Weights of a small masked image model.
Model: 27.5M parameters, encoder norm layernorm.
Training: adamw at rate 0.0018, 10800 steps, batches of 384.
Data: trained on photos of plants, animals and fungi (iNaturalist), 53.2 epochs.
Rows from block 4 of the encoder of a small masked image model, named by matrix and row number. Rows with one number within an expert belong to one neuron, the router's apart. Each number is 500 + 25 x the weight over its row's rms, rounded and kept within 0 to 999. All counts start at 0. Numbers have three digits each.
After each expert's rows are labels from the 100 images, of 14848, where the router gives the expert most weight on average: "top examples" is what is common among them. Only what is clearly more common there than usual is listed. The data: photos of plants, animals and fungi (iNaturalist). In brackets: how many of the 100.
# router: router (encoder.blocks.4.mlp.router.weight, 64x256), inputs 0-255
# up: expert up (encoder.blocks.4.mlp.up, 64x128x256), inputs 0-255
# down: expert down (encoder.blocks.4.mlp.down, 64x256x128, transposed), outputs 0-255

# expert 32
router.32:492468539475549482481507508509476465504510501535501503466495503530499513483492469470510554507530524529516463474533542505508486499483508515498461538461480536551504445466524510533470478481475506523476515508461510501509565497455454519462479515459480514550491486502525525547577507510459498471455504473501462502504512506518509461517516486523519509516524537484492504493476484521500525492486473522514487490516515516535529445488477501493483519529542530517502517519451478535531473501518526524532518493543475495524494509458495477515484487504512514475509503520464520533515507546527502478474469474505467524518500525469548509537511510516492547489486553519540534508479492490452514524479497538461485512466491545476531508470481467499495469467488504506491516508478481513490493492491508
up.1:495473499508515484537491498465462498520444475497480504465460525533480489448494468497492492488495529486500496509493540476499511517493521562545439513517534492497482489531476527502476481528496515508513510530455504459455467506465485504519492469485480452478504523523486495532523456473519465495468516553515521489491443478475484474503492502508483562496446493476518471525497512495566492483528447487494492475526499504462514529503538432553486509470502478440519500477525451491525496491511481513526484511502485480498491546544456475516475487539463511501475490500489502502465522497488485491469500473490510506481467483490527513479504521513505534468520522509527488503514486493482491488496490487517487549537548475501545500523481550547471503532480501487485510501530500524524509526498483
down.1:499542469492500517501489518481547526501520452545499511514497496511473443464497516494492500488535493506441527517488522463506507494491486483501458474485506514486510503516482463490501502488504488480500523500495504443509507514515506471484517483511509472501463484496523493439526540486491491480427554512522495536484504494469563502561503502466503494506493478504490485496494541495532495446499545483512513514527514518473488506500501485515546567496438540506519487461498436470517470493501515493516483482473473491496509507471507437487482532516506481494517534509538486468516525492576471461521508477478489500497454507508501492494470513489543508499513493513493496472529503457547489499497557497529496522503545511481516506498479500480496521534481530542556511474529500492503558471489505
top examples: order Passeriformes (54)

# expert 23
router.23:504502491472477475530493489471517515498525511495504466478517498506488517525453495494492486552475459526463500512513465461490509475525485513506490478548495494489510465509502466512525495541464486530464502492502518502482510490505472475501515495476512536522475482465520480505467493543482530506485545525446515523506507485477493501501487440489507550554490509470487525451477513496493494544508499510491492501523525483498457443489514515482491513544494516477492528481542510484545472497503566490516495495521497477473506463531476550516525515519532522486500525474495474553488530499481518469451517481505472518501450485482520493481529489526496567521500529555460558467512495484487522494522463536466486532538552527491499481511519521497507515540471538525500524442515469473491511482522476
up.1:461504467537491520490471472502536491493489484452507544505523520494484550519467453512542440530499488527501502454492502503487488490491511467486557534486549485504441492541506518433492514538472543508496514530477522463548500534511502473489486476464511493441516500468518520503495546487506477494503486483507497495527528538518496497548466477461474489509491486496497520506514517490486561518509507501509505538505495492502458523477534507464516535478505517530515466482510548510487520489465501478485532516522540522506492509520455537455503481504501528536525497456497460481540492505498441490516500507510440471517508465486514519504517461500534513487499514520509534488489508515501470504456466507463509499530452531512494480482507522486553516506526507490483473547479468504486489495502497
down.1:510511492506493518487505526468450490510485519503489464486464468464492513501549530504537494457507491505507508500487490482496490519507492495479523480490437529478515519461491512550507463480506506505481474460497496503479528473500507464497493482513467523538511453488477507512474532546438526487499476538465485518535465510527522468498526535513525506472494482512494465499500491466512459493536518497536496498538503477513552471493478474495507457520477451505481529504560511516504509498527552522499546476472469495506507490491533463530523512484449500480506458517540510560454483513544526522469505481494535491517490482470467476502507509438494503470491499504468519505499501433495500565551518549515523513506510524504470490517516537489479487486525500504493532512528513473497467525503548
top examples: class Insecta (83); order Lepidoptera (59)

# expert 41
router.41:533505516545550494520494532521465509490504496489480512489508508534530489479490494487468481482496534468534455492466503482494501491523486454493489502537542512506505501477500495496496443474468546521500484547524493474480498494484491477483520471528526489499481553482451492536525513505485498535501482526520497485527510482508474499485533467479472456537533470526455480507526498518532447471526483531531503476500468507488469501502489492530519486502490441522476531504470524480513484526509547519518555480471494477486471515471523471530530516483523491472502517517537507490485490519515515560518483501474528487451457530473551506529481495486448496485482478511509475506451501521511544480495464514547460505499468499543507517452484508478471540494441523522492503513527487495509552505500544
up.0:484514530515484501504544494524470493476467513510513523500472492509479504464503482482473543477515522493489542489522528496511497524497468497493510522514460504479465526503492508496471489458489504518527531518528520490533548517510488519507472445524469535492528478477550572489503462515534469466517497492510492467464488481523474520515467479487497493517480521526485477470489497499483507485517493514447472458529508521488508513498476521473515498471503517499482476442509507484465490460452472466471496522502478511470501518565530522482519467532513477573516528490474516507508517496421468475508517532474503495506546526475472510447519486533521494501507463464532477479572499519499498508448486503457504507519492504501488518539493482505494499506548493509539473483473496540504485512466450
down.0:469499470496502529438534516495489466515528455483487519490456524474434498502520524487488504466488500506511463534499501511512516502496498500528490457507458480508503482483461523502487499526488495486487526467467478538494462479538514491514486554502459519517482524512548459471491472489498490523532482476504533546471501502470527492482475495523488512434478530461513476504488522501497482494492520476546531499471483530514538508507494520479507509525485461539479488487487514516524497477539531560529531474484540518488503518463510482470488484483535521463507452443535492524508482521527508489490516541508534514507484498528503530529492507511496501480488489514506526454534465522452481495487571503482533457514507541465495462532527490449504485480473508468517530508512558510484483491515474
top examples: phylum Arthropoda (72); class Insecta (69)

# expert 60
router.60:506507505498486463509514496471514522486512521505460490505493539502516482488503459462470526488511483517503503529530510487479486485501506544499517463500485465498516501509492457527518490534486418472515499455507495527500527520529521477532491498520491527508528508496520509478492496575552490468530510474456507486501454504477510499497469511523485510497484501472495451513469504474566480515475472485477486491551501509505513456497461554471515518524493508496523540477535518455494499492472464483477477530502499504448493499552512472483511481486493473498474550490487491526512493502464479488522523493487496479505498516532478435472502555533538535535475465486478508489547499497494467553495558499495489493519535512472454525533475515513493442522527475511522532464498496500507465504509447
up.0:484519518492486450543524521500542522502479478533562459533504510485492480500507497497491436523462468490534486479493499453481510463512535484463498495554516468477501560530472506505510525513527486490500509536526484500503512511498537481486510508520529540469520507518506478480483459504508504472456530488484550526529458516485517539453501516462482525501511501536538512521485485472489469496482467450507470524448477473475517499517523540502520485493487510451488493480516517517507492554450497510477495521546503461513464467525518530502505515507483465476466518507505507494490512512520509506532504515489494513525530486532422501521499520459464499488482499553486512479490514457524462499530494534477523507491533485453480528464522494553507537457518518508505491516510523515508506523525497
down.0:470538485485525496493531495481497510486506527484472534498519514486497512527483478475542481491574510551503522494479533493529448492507524504481497488529507555521487504480466461510484505522493518461482511520514523502470504491506474528542458454517491479488483473521497462483518472503471499486570518506497519524533503528517471525520553485464521495457459539535465499506516499537504521466472509479520514518538518529493473499453492490555484546493474447548527494467512516485490485450455501527501489508470520502506501511471489511461543507524509503459467493456497490502490510470534461507479513501511514482495452506525512522475492484520528526445517506495497471556487525526494493537521483513492466526523451558532516489503484529475471486510489506475484500510475466470491509508480473
top examples: order: Charadriiformes (38); order Anseriformes (34); family: Anatidae (34)

# expert 12
router.12:478488482538475489481490492507528538466524530463495543456513542499502502530487512435511464530517494494503531479547558538530501518447512514537522515497498512503495503522508501530523514494493484454464459514520479490519499522484485565483512482515529491516498489467516490484531499479482516535513510502514499509501511535508549487523513462515500490501531507507476506510523498504475522506483482515527529523515488516484496495543474505513523500494505532542498509537511479497466495510452497511528536526470561480552500535499499489511523550438524517519500518500506489515520489512499476537470499503456459511514496502522512492548534489493505511458492507439521520513537517468524498468500478470549524552499456472521519498470508521555490464538503505488519464442455455480476496532474493
up.0:491508487483494474476516491554489474486530522513454468515464552493537507476547541470496482504485525528555504504455519487497515482499472500512489500451493495499535541527481494503460522490523530489524526485454485515521527472472516492487506510501445488496505486511517491488487503490514568462509498507534478484508500503479517495545474515474494452501480497485520534450465469441513523456526497476510485520485508489489529512489470493502490504505512522529514474453496457519504470524507456527504554481511522522521489504490492498520505473459462503526465459481499520534510474525504492501499512495529476483468554476476488482515479515513475519478466519497556519490486450447505522515476551534501472472526495482460449553506471486461540494522524480476506489534514494510521507526517545
down.0:518505458518467450495495502480471462491598502473450496507490521496507478496477508457501487485547569545524527483478518473499506480555497493499521483478527555512529500468446514545505511477515528489504504490514515509508546498528519521500486476549514512488512460499527497496526498504493518486536501486501501475511535515487456480497498511471511495471521495539468473496534469535532461502505480518536504504476483479532495455478486524481514497492497501512490514512483486473485531460478512493502504542475518502447497534466497511516569547471453476455523454514509448489510496476519487506483502502508493469497506542529503505514510504484542543493498449514506536511501520505457507522534524499524493480523482515526453534483431474516495482469512510512484493518501514493483483523482474
top examples: class Insecta (59)

# expert 4
router.4:516534507553525505479517547465503518499520496530464525500540501556528510505530494500492527528507546509508494503519531506529498526515506478540502525536484528478524460516519529499478500510515504475505519515543503481500512515531536531494494513540482523500499470540501490493491520502467508514563473496536482519533488511525492517529518500487463456447499488514487507540487497513551519432488508524520540480506466521548532554535479508512507493485523462529521481471448510500464535510499477487519490492496515526487465500464545494502476528455487526530519472507506525495520508532496499560528494481516521511533528478546540487509444544479538476528456487461508475496530492546489504503505515500524511458484471501525473530463463494509490462500499480485543467504511500528482497474513522
up.0:485470502514508513494502514497460504509475493498490514505522465515546531456502541538487522520504557440504468533512484489531476497532479512555473502509522495510469486512473436480501508499478505502492518518501548521487496449460504514492523512546509520512509518463491495504507500528502502513526448482509509509478541535513435511473525501541492501539528465512477529515506484465487510489513534531504444490499494483479580471495456467511485531519486487523505495515458561509478506517532518491507491478482490497544487491497532529481455501500511523516539489501482489487525524514517497474539513451502555508519535492524514534513458482507487514533469529497523445511451516487469516511473490507525484511453511487547512501532519532460515451538518507500484505484482501510489454520510499
down.0:491477501510555484506537477442453475488500498479511488551547512485516498523458451462472506491489538473519536528500496477547477513515484457510501498475497491496504498532537505527533520491515520453562505497513492447485486560435516499541490498467532450511484514489483492474516506510493506500504547509529491516481539484473482494506504504497533492488455484478498529489512478487556476501496487508459517515517548529541492490540474504493525522463511479538529515499482489472527519480493509515521510477501452501510529496458507490467512490536504534503482527527456517469491470494506479473494498527491529489486508485495512467456458521481491487486549508509510438485528497513537548544541499484487444521505489457530512488498473532506499491543475528497476517518498502506484500504466488
top examples: phylum Arthropoda (69); class Insecta (66); order Odonata (28)

# expert 37
router.37:499524541471517528504498494510530533503514502509511494471493489493502554518509506523492498533516487508522516523500508513480543504496521486491527528517505468549531516511508524479451534496542526531493510504528476503524518462499553526488521510538489478516565463469488481488453490513488503498501508503522491516496544551502506508494530513487492474515540491528519565483438483499490539498540505517478556500529571507498542521451493479477479477484518538498499494455484498497509497513519504545519472497489472499530478479538452511479505484497502542524519475483537512516527496545545506496508557521527490504481489483487508520502502507478468501525458488499495512550469475470513550513515501527483486527481514516471500482507509489455503525527561467513509514528545494503459463509565534
up.1:487488483498513475518505494486515504500468522515508538483466539510466521492514522510511462531441506520526517482468528523459516513460541476490478513495519523460504506526536514513453500480518508478522497516522488482517471505421504523520541502510493488481438491478538530513493531443505520478528504482525522511512464422511528445488524503449512490469516481505425508498499500490496496473458514482479498519532514531500507508517513499530468486448506482528530478453503523477497535496477495501512493491517517517506520500492491517462497490497476497511499498490506533472450487486475482481498502502461525554505509466530481494466480509531496555519503498496509490477455476510441452508510488470550523478528464480512525522510508546518498486496449512456540496500495478517526448518501518
down.1:494490485496500498533505499515526484503494518470504509514509507507448452485484454490525483536528496569512480488532507499503451506468486487466497464466569530508513525473472459535475529502484466483470529542479512524449473473493478472512486528515504483475491474494479496503541520500480518503502542496516510501480497503509506506526512471516490457530501482523478529525506447449488505510463509540523474498460515458500447496458502520549487531442523519515527491506536527508495483470448487485511507476503497532544485488517502518491520493549473525483473545527507506447486479504481490485488503502511517497504498492518494511505509479553524548523510517517502520523457511502521531534543450487464485529535494541517488508471490508471528537524488522507496459544471458509537459490512500
top examples: phylum Arthropoda (79); class Insecta (68); order Coleoptera (29)

# expert 39
router.39:472500471454455465492511549534503519509510493475545493495504517538493504495536494481530531500543476508428515467503523529500476581511502480506498519526505530492517523454511504494510502513505490469479463496498531490514509531490457485479497480486515493547470487503525518484521535512491503510491466481492512509472502491534475524526492519562476492454470520500490487534494501502506493481497456504516488524503477481502532452502485537452468522472538480516521531534482484512470521489503491474519496530441445531487477514490522495480460505499493523473516508480469488502492461437516476484518511474516475534485467525481550442487499525501489482537489503501506498501531465521465537539461500486549531478530494536528538510466457513463499538520473479493472513485499466477488473491491483
up.1:486493482481538490520519517519490463529476527495504517471504503517469500476474469507510482492486472483482486492522526484516497478493490499460485488476503502468487491488477446524438459494457521518514587518472484485488521499488475478533493519505508529496436518526499525523483522500535500501475513486457553505524476435505514461507525494499506520493520521461443477528475465505492525517495518473507438517512494488507533511510530494502484495508519538540508490488509502507489457496476540523519505533502504464525502470446458501505482421489486517472455499517495514447462481483474486520496466502516515459524511485491473496508472479500532507520498525542494503477503488479498503517492482539528481541495503497543543526487499498484548496499487504482519475459523483530590514513469473
down.1:497506490536500494449455481495514485506554476469487524522486528467529502490470521503529501511529556468487475477475520485532509473532485472501529498490522532526537501498480515523448501508518512524475507525508542489496507476488533434491459500539472520506523484548519503486496486503484508483534526462510481504522541526482441506480485508502499480468480526539537466478506511509484500525483519490474529479481530490527483468472488518494537475495455477482448475560458500504453510448503489474512467532483515503516518597493460471456549516486498507553521457488505464471526489489522488497541529529487479478509497510495529506502483500521501484471501484499489524491485503538522520496542496520518513506512516510532456518509468512503540461455523497505478506501476512517484497496488530
top examples: class Insecta (60); phylum Arthropoda (60)

# expert 40
router.40:504475549504462446485512494442490434499533475487445494496509506499508456496484470481488514515492512530520519492514479538487496487544500543499523455505480461522487468500517518536533467531486460471498480507437523536472529459541463500467490539459489503513509518530528482518506483526545486504550495498497523493481467506509494485489512499480490523517454464450518479461469491491552480535442480511489510502478499477520450513488504541482511497548490501483527517511542506494524526539522518471515483507500512486436477487498489523521498520515464480489463492480475495529463514520511466481499513475518525481495464531529489485499513503515551512519462505508466509502494527488497457534515506474535489489504526515488449504520437534526494506490503503462516485479480506498514517481531485
up.0:465464576523446499481536473521490480489537501473482465474498477497470480524468455523525471521453490513534504472482506545484488512506504485465521484526503477554488473479570497505519493469490516475473488528457509515497522488497457501483495494465478497515476530508510509516487456505522503491505496498515489497472455494467513443477545468481525488513454499470522513464505525472519469476492514477483511492498519490470485514515557486484493467517511444468508510507512508536527510560521528506532504509531481527469507550495459500516504499487441485499448481495490444529464515547509455486492452516529513489473507491489511482518514467497459472493520518481501508508463493488477472506488501493476505525521507519522500464478482540507495494485498514499519450520436505524518499479475522
down.0:487513431493494496516499506491524508517524478500493526509502493519497491488486552480488511507468549471486500520489551522473532511458463498496495466508500564519517503495480519536496502545531477500496503513494508528510477457525518484484528521531483484472512454506515540510454513457350483489528478481526483491500520521471468518473513493489462490474517472520500531509535517528477502509507491515505527454491479514497530515542512549485499487486509520516493482487476522483471524482515495499523513495471509518471472475499516504483491521459509494512541500494522481475488504503524477554557525483488505486489519539559533495519510518520532543537509502494481457506531523512487483480486499476502495452515509506547429515500503472512502474518493477506473474501484486492484467471515487
top examples: phylum Chordata (93); class Aves (87)

# expert 8
router.8:537482496471514511470502511465469477510515495501473537518494486500498464472495436490501515468518481516450542499482516562510529516502518553505501456430484507490472471483541489530545458525488443478463478493462513554499489501537445483475516491481489509463482492527497499489484460527537456505538487534465491480477446476440503477478531537551507507466475450473514439476470530506521478516485492522483488518478535472509482474461483514495481488547515514510514542528517494501506516484474491501504459506484518519478524487522485529500523506516508505500488464496504470499519484462504501544498532484507490450514497535503516480459522505535539495488489506461491514498515498483523508521512493482528487469525530513498498485477474500481467466514486494512526483487500488522509494473516447
up.0:459513479496488548487456469487479501516530485497490506493507515495512510496463461508463519498482526471468497515501502548534501502488465476497486511422488502501486493474525508487493509511447502504498475517473468521471486495500513548460519470520486487458475505507493518495525476451517510472490484489486468495515480469475531515525511557522543525524491516515512498491524491483500494514513494496456515516479546528508570491520532467500439486559506502519522494525494479535506488501513474496507515483565556513554537527502471526503511531491517494541510471487513452524514532490474509495487513540523486465500503479434483517479506485498472516489538479432534523502532517489458515491473503493483489496512480516515510442508518490459486469541477451510540555513497495514492480508472505
down.0:493532471544504527499511524471504491475494528488490493530528539438491491475481486480517496521573514506506490501500508477485514488528516548521539497496514526546527508513457490506475507521538503530505531518464495509481536526534556494505464513472521510498548439514485461502491486478421481499522484492544507499500488537492484493469526485503472449453469478487517491502507480484540520457475534519531497504465506475536458519456476521508490513455502492502460534529477522528504491502477475495473507501476493508470489489509485505515539488490506523490460508492453470464492436525509487528529495499514498477508495481529518515561523492494536494499469485486523501513502513500525525535527487501513475502473531515479473490499482496533493502503527452504500501572469509541440468510518511
top examples: class: Aves (98); order Anseriformes (57); family: Anatidae (57)

# expert 5
router.5:501517552488483499478497487492528519454504447478479502514499524458480462458522484505475528533542515527464531523511483516530547507557498523477502483467510496520526491467461481492509539483497530510478480465548518467529517508526481484477429467471482493477475505536497485466514487500513485470485498495526453466496513499499515495549511503536526454523506466488495497537533546503536461473531523519483501476497524505467482520455520473486538560492486469455537517482474491466509475513530484527514541528468527483535515509510525526495472517515514498511474527517470498482493526515472544491535473539486494469500464470485525528457521510503502483452524490517545529521502520518498513499464515499451529484488487527505485483467508513477502477535522485515510510484504455493477534502494520
up.0:501521526525513514478530548528488525484484498509468475472521499520509536492539560525503499526529513524535499569489540507507472489519501498455526522511517509484508507529489433449492519463478480519531503496522487476529486456481506498492494481443480530494520480473468467519478548529489487530494545500481482516529498488536508520539510491498481527468513516475537506468467474527507512448501542489533486496490489486519500544442491487485493483482534465493525516452461473516484480473532482500538491507520473509502472477521480532519498476535515504512519485524504520478537512532487498508497532470486517497507515494509532495503508528509505508548459511510521500528434489464528518549526510491490495460496531537492520557487536483515553525519522505489539483512536504539482523481540480
down.0:494481488509502483492528479482497486518494540518497488495461509496515495458484516468480535481445490504499511478513452516498510522483456525510524437492447564474495499501501493529521480581518473492536496471510480563485498544489520532527508541528512529503480472536508524490458503494434494495502513518456515501483481478470503483469474513528537510495510498466490477494493526477527485540469454516463514518504522507549481482510473507457491468494530523527449553482520525502520526505546533508464510492507492511474532489518520492520510485478476514504507501526496484502467447505483510498503467534441534480536513517511472482499463518491481513511506510503477471474550503529476475484493507492508526474487538489487474524547523545517526508486497493463467527477467484491491443520491482
top examples: class: Aves (100); order Accipitriformes (54); family: Accipitridae (46)

# expert 56
router.56:495503510486503488495521461545495487553523546523540512518447514452508461494502480480457500483527516490491473510504508517503537454479515450499559526482491471555538477482511531521490538524537504501473513510482496522544522478520521564501542520502534504476545472535488490539488444449497487483492503491488478478484523550507518474455518539486527523465504510536487510523481547532506499476509450492473505529494547485499529506519496498531480479494473483526495497518494481510472499493476518476505449490465474487501536511459503485456532511484534509453499533477501503485513476478553475533502551524485490467497479529500498536533521523482500510453515487452502470527522509520531502464507526510503476530462492513466508471485507517528501473497524494488494507491474485488469505519516501
up.1:493518512469522534503490494496489537472509547515506531493546472492589463462477471532509476507545461493501516529505502510465522527493535482525538481446528485511526554475513428512514475502490503509472489523465479502479503538533476510535537532478505453473474516521460475473503504472514481488474485534511472482517496485470463483481477525491524455491505541491522495536504515522495444513501525508531450513491513559489539481483531535512496498488508540534543532533523518521520481487457531491526522490490490475497506508489491458494468445502499512489484501511497485464478503495485519498520504515469530460487510482473501512504476473492472454510504528497533480508485482556504511494462493491482465533460467491494534501475525475500517506498494489562473497491495502505511503492515548
down.1:476474494493499517471557449505504500492485478555490519531551468503493491491478506511464540475515507514504495534496502504518492485491483477489469488516469505545479498508499461486509551483446500457494513532472469497489492499481473507561501511498461521508479481497460529496531509480457492490497483506545502515468512514466522511505465484454520494497485575493537513515519527539525477462513488507508527470503547520471493520497492542503474556509448497520535451498479517493521461482532489475519454467500490530488511504493510508452505508538535505523491529478474519498510529550505496464543501511530478494495464497524501498534492474527504524483533509493466481492537486534474464477512446489429468514500531535460512477477488526533512474505480538483530479474478500512487472487485483
top examples: class Aves (96); order Passeriformes (71)

# expert 15
router.15:546535508472478490493472439469519502525526512485452546499503480438505478525522472484510523533535511535451459526510482469511493449516491485488532490496504457516488497484465526527499494533526461489479529490474490517514508479536495497497480514518487534520531509501499481531513465538509511507530493476453531505485505540528502496508494474510545501507516512462540465483538541491540503498467498526470530480487546501495494487491494499484461521529489485473557499475530502455509510508506446466457501531470526494494550488478488523476456532511502515491530522487500516534519508471500492498520463503500513502474470518523474496451515485486529490500540499521470519510521553446520495512512490527497473554508519467462489488500476461466466516524532516483504518493512464468477492503458448
up.0:527499496554469498447487527490452498528517456525464501466501518529508505494539550483494485493543522473479481500512504498489463494517494503503532517492469448505533532497514504484457513542520506499524489524507484478500516489488541514531524550527497552480545514485494472484486492470510506450523486499515510475499545516471537481477512502475456534467494484542493517489464535553524519504465487499503513501551476550496518498499480515522505473543464473512464491501495517446464507496543509483490518487514514487475460546503526483458530513476508506504502477490537495520490501540522469525487537524473477504556497499523526502525469538481511505527448497479503473533482481479445486441493499518523498497431492488494464493539496512495517456507524477481516506497515524526506496484527531
down.0:518478516481488494509528504534536469488531520519517459468512495484492489548477452473505494520440481505495502512533536556490501533485514498526488491493510514509508476479530492476541523459460471489506515495501511504468484529512425491484480486529520504491442471539511486515518483516489469516491538477495457508478439476538509476508544512487511465502473519455470522526502441491504479492516519469476487511505502472515489504486499522530503511520573501500523513519529464540505532500479517473514478525513504526513505501491466514558498498505452448515486518525511509481500521481454477487520482456497496509490559520488501483477471528521500475521498509496535513473491488545502481500459496468528472506553486473510509486439516518498497545494477510542509461497518484505500559500479449
top examples: class: Aves (98); order Accipitriformes (48); family: Accipitridae (39)

# expert 31
router.31:465469479508496496481463464505496523522566557489507509539532500461512464525497510482520471496501460540471523494455488469492497458435462457475488474466508524507533495448511460497494487489519496485480478455505455491486532524525513469533485484478481482499478468515526459529477495502467518465453472546508462492505510513469507447506482535494538492487504492529455492485509544535502465508471494486490472526466538503509513490509523473474495546510459507531561527508524512500555502521466520509494545487496514485496538496475518517494469540504486483495515491489525480534479539494528513548511474525539502459452482486466469515506493487491503500510538526548517513498520487487530492475504515520492496493483531505482481478510479493477529509478525507524549517513516506486477494468472514
up.1:485523526486497521470508483521445442510477478512546483470438495495515503465523489501477518486499524511524447515535500529511517487524481521526472484497479488543482482503509518505520496537471492552514517526469497520490486459493482528492486532527545514502521517480459517508523469479492500488523493491562516496501503488517497443445532506502516506504518516461509482498514496431503516445512540512493513458528501487498471510518475487512474487537499492455452492543477512549524532540518491484475519478517507540500511527498521516488517505490516489515510473507497509525507488544521469440487480488480506549515528491520498555540486503517527498503507468488525510499511512482471521493475476504509533503486548523451506432522529527492471489519473459461543522508495527535492470544484529
down.1:488496513512486490525531493467489506510523475491528484463542532533492472522521459506487507492494523528517499490557523483518489516514489463518457489508457504502486507478530513509493490473487501483500478535476470500454536498532522535539483490470490485515488483454474486490542449487469487497469514512548494468501541490528511458488493475517461500486525530491460502534478451504498509495540473508510538519528476486495455515541505516539492597531505487478531534523520462513536503529494492504507461478457497510468435511501508539503475539504525460446511521512505535512525497515495465451516528492492541506514460512513496529519483506547519501456489457518496485507530487499461528491456487500462509522512513492484506452486536476488462483507486534521530495503500530485474496490479482
top examples: class: Aves (98); order Accipitriformes (49); family: Accipitridae (42)

# expert 25
router.25:527513489487499457473507479471469477488516485474474486527512500508513465475527479483492496455525472505504532511494508464523539494517510557499493476501462498476519502516506510515520483531509426472521477472483508557484540519524520487518515520494507508499501494534506487480470474539533487513515499512512504508489487474464448518510477508503500489472482510489495460476475517472552482500460487471454505486494521539510440516489495494492516518520487503470514538497562483470502503452480480477494485492534496528451511463524485522507493470483481522483462494499492510483483473463488502516531525502490489478487477514547498463457475529566562524503505479551475466489525516497527558523524520485515462478498504536541440516495470441504486534525493476502481540463482490475521508490509450
up.0:470529497473523537529482482512579473536479472511528487480483468493449468506486472505500485493492499473486470498539523491444472466503530508476476541547463481512495500479452536507472492506470504546518507474457438499491490483482507486447487526469542529481484519460481492544512511460544492493473506530510515528517503474513559512543498466453524501524490464471504495475492458511509534480491524482499474518444513500495524541531489487483474502503522537527475494490497465462517467499512509498508528521454538480493527498467520543520488493472520522517499519480518480481490491491508466506466465510490493495494506526515482467537536493499484462498499510481508477499497491489515468503457506450484467490540483484454492504514497485489521540520486486456513478488505497481562524495461510
down.0:488514500481494505458537489453495520487529505479501520517468500505557474457504486509482464500501498503504509492466438485528522501503501529532469491495498511499497500542487485459509486539445486482525493507454535508540543530504471486478513501534448498522471474525562483527493494507510491478491505459526514530470491517432479505468526509514510526503442532458525485533479547529473487496490549503505539508533498497504413493483524495478468484526510478474488518478490487548500538506501492505475482476502525510478497523506508460484514481524525481537488488440459482529494494535471502479515479456521489443532517503503466504562527479521501535488495486480510554475485468486525512491487519495507515490498506538504515482540498525533504510493547510514512492494477525526511493508458502
top examples: class: Aves (99); order Anseriformes (49); family: Anatidae (49)

# expert 44
router.44:473487489481466462505540509533527482484496493497478500505503499502497506535546475477530491465530504522496525482517527497472511563563469489486525516490548507482519523514510503537505526471516532457523498468529508482512507541469485503513493521490486546540486498487538540529524505531500473525515521492485512527491478514536481488535522500522496489464470503493488496506503509507503481525530476485492518492437490481484494509487450465471488478463474511522535499573472477492485485477493490510506485518461547510528483525497555505511489504440489522494515511523483520495473468494492504524546480465495494498435490510540494471514495538477554528489490521490490484489497426486495470505556512520542481477517522469520522520483482508555515443511491472494548440482503485476506519463503501
up.1:471508501514452538521466483529487504523502472529498507504476519468503525485514518507523495556495524493475419501502457524459480476470546477479499508455501442538484523475515517491467511465466509493469507506459477487506434457484501495447497523536486504487523553478497493512517496447520509507471491486491492526470532499475501506502475528475509523544540519534525515495514483458473505483488486547485542490477523501458533492525488518475500485505510515520514493536466483536519485508510480529479518510531479490535509483491494487478507531475491518504512502489544458490525478493542506482435526542525520522510514471466525455516527514470447491534504506518491500539478492485450492506509490494479510472437506501509486485480492529472539542498478452512480507528484496539499503505523507
down.1:533487523489540479507534533458485450463483543470509505506518514501507480536489469465479513500509501497503515497507483497465501536500470521523523528500513499481496504494484518515527532545515504468548514460549520487462463498493473509559485554469530448482463498502505467495484497496501488494535507515474519475512462469486479525488516489567522493493501520484470493519507479529532502499469478486494491506513489508550557473518495509538522504458594469478496517489488471449520521494489519505501507553516475513501531471468543501522437489488487515453495499488500512502478478480469492535472477515473519493527555513499518477501472511428498470543534485518509500489519487520463537511531487491472496478513457501509515525487507501509499497498488503530508457503489515531480505509453537
top examples: phylum Arthropoda (71); class Insecta (70); order Odonata (26)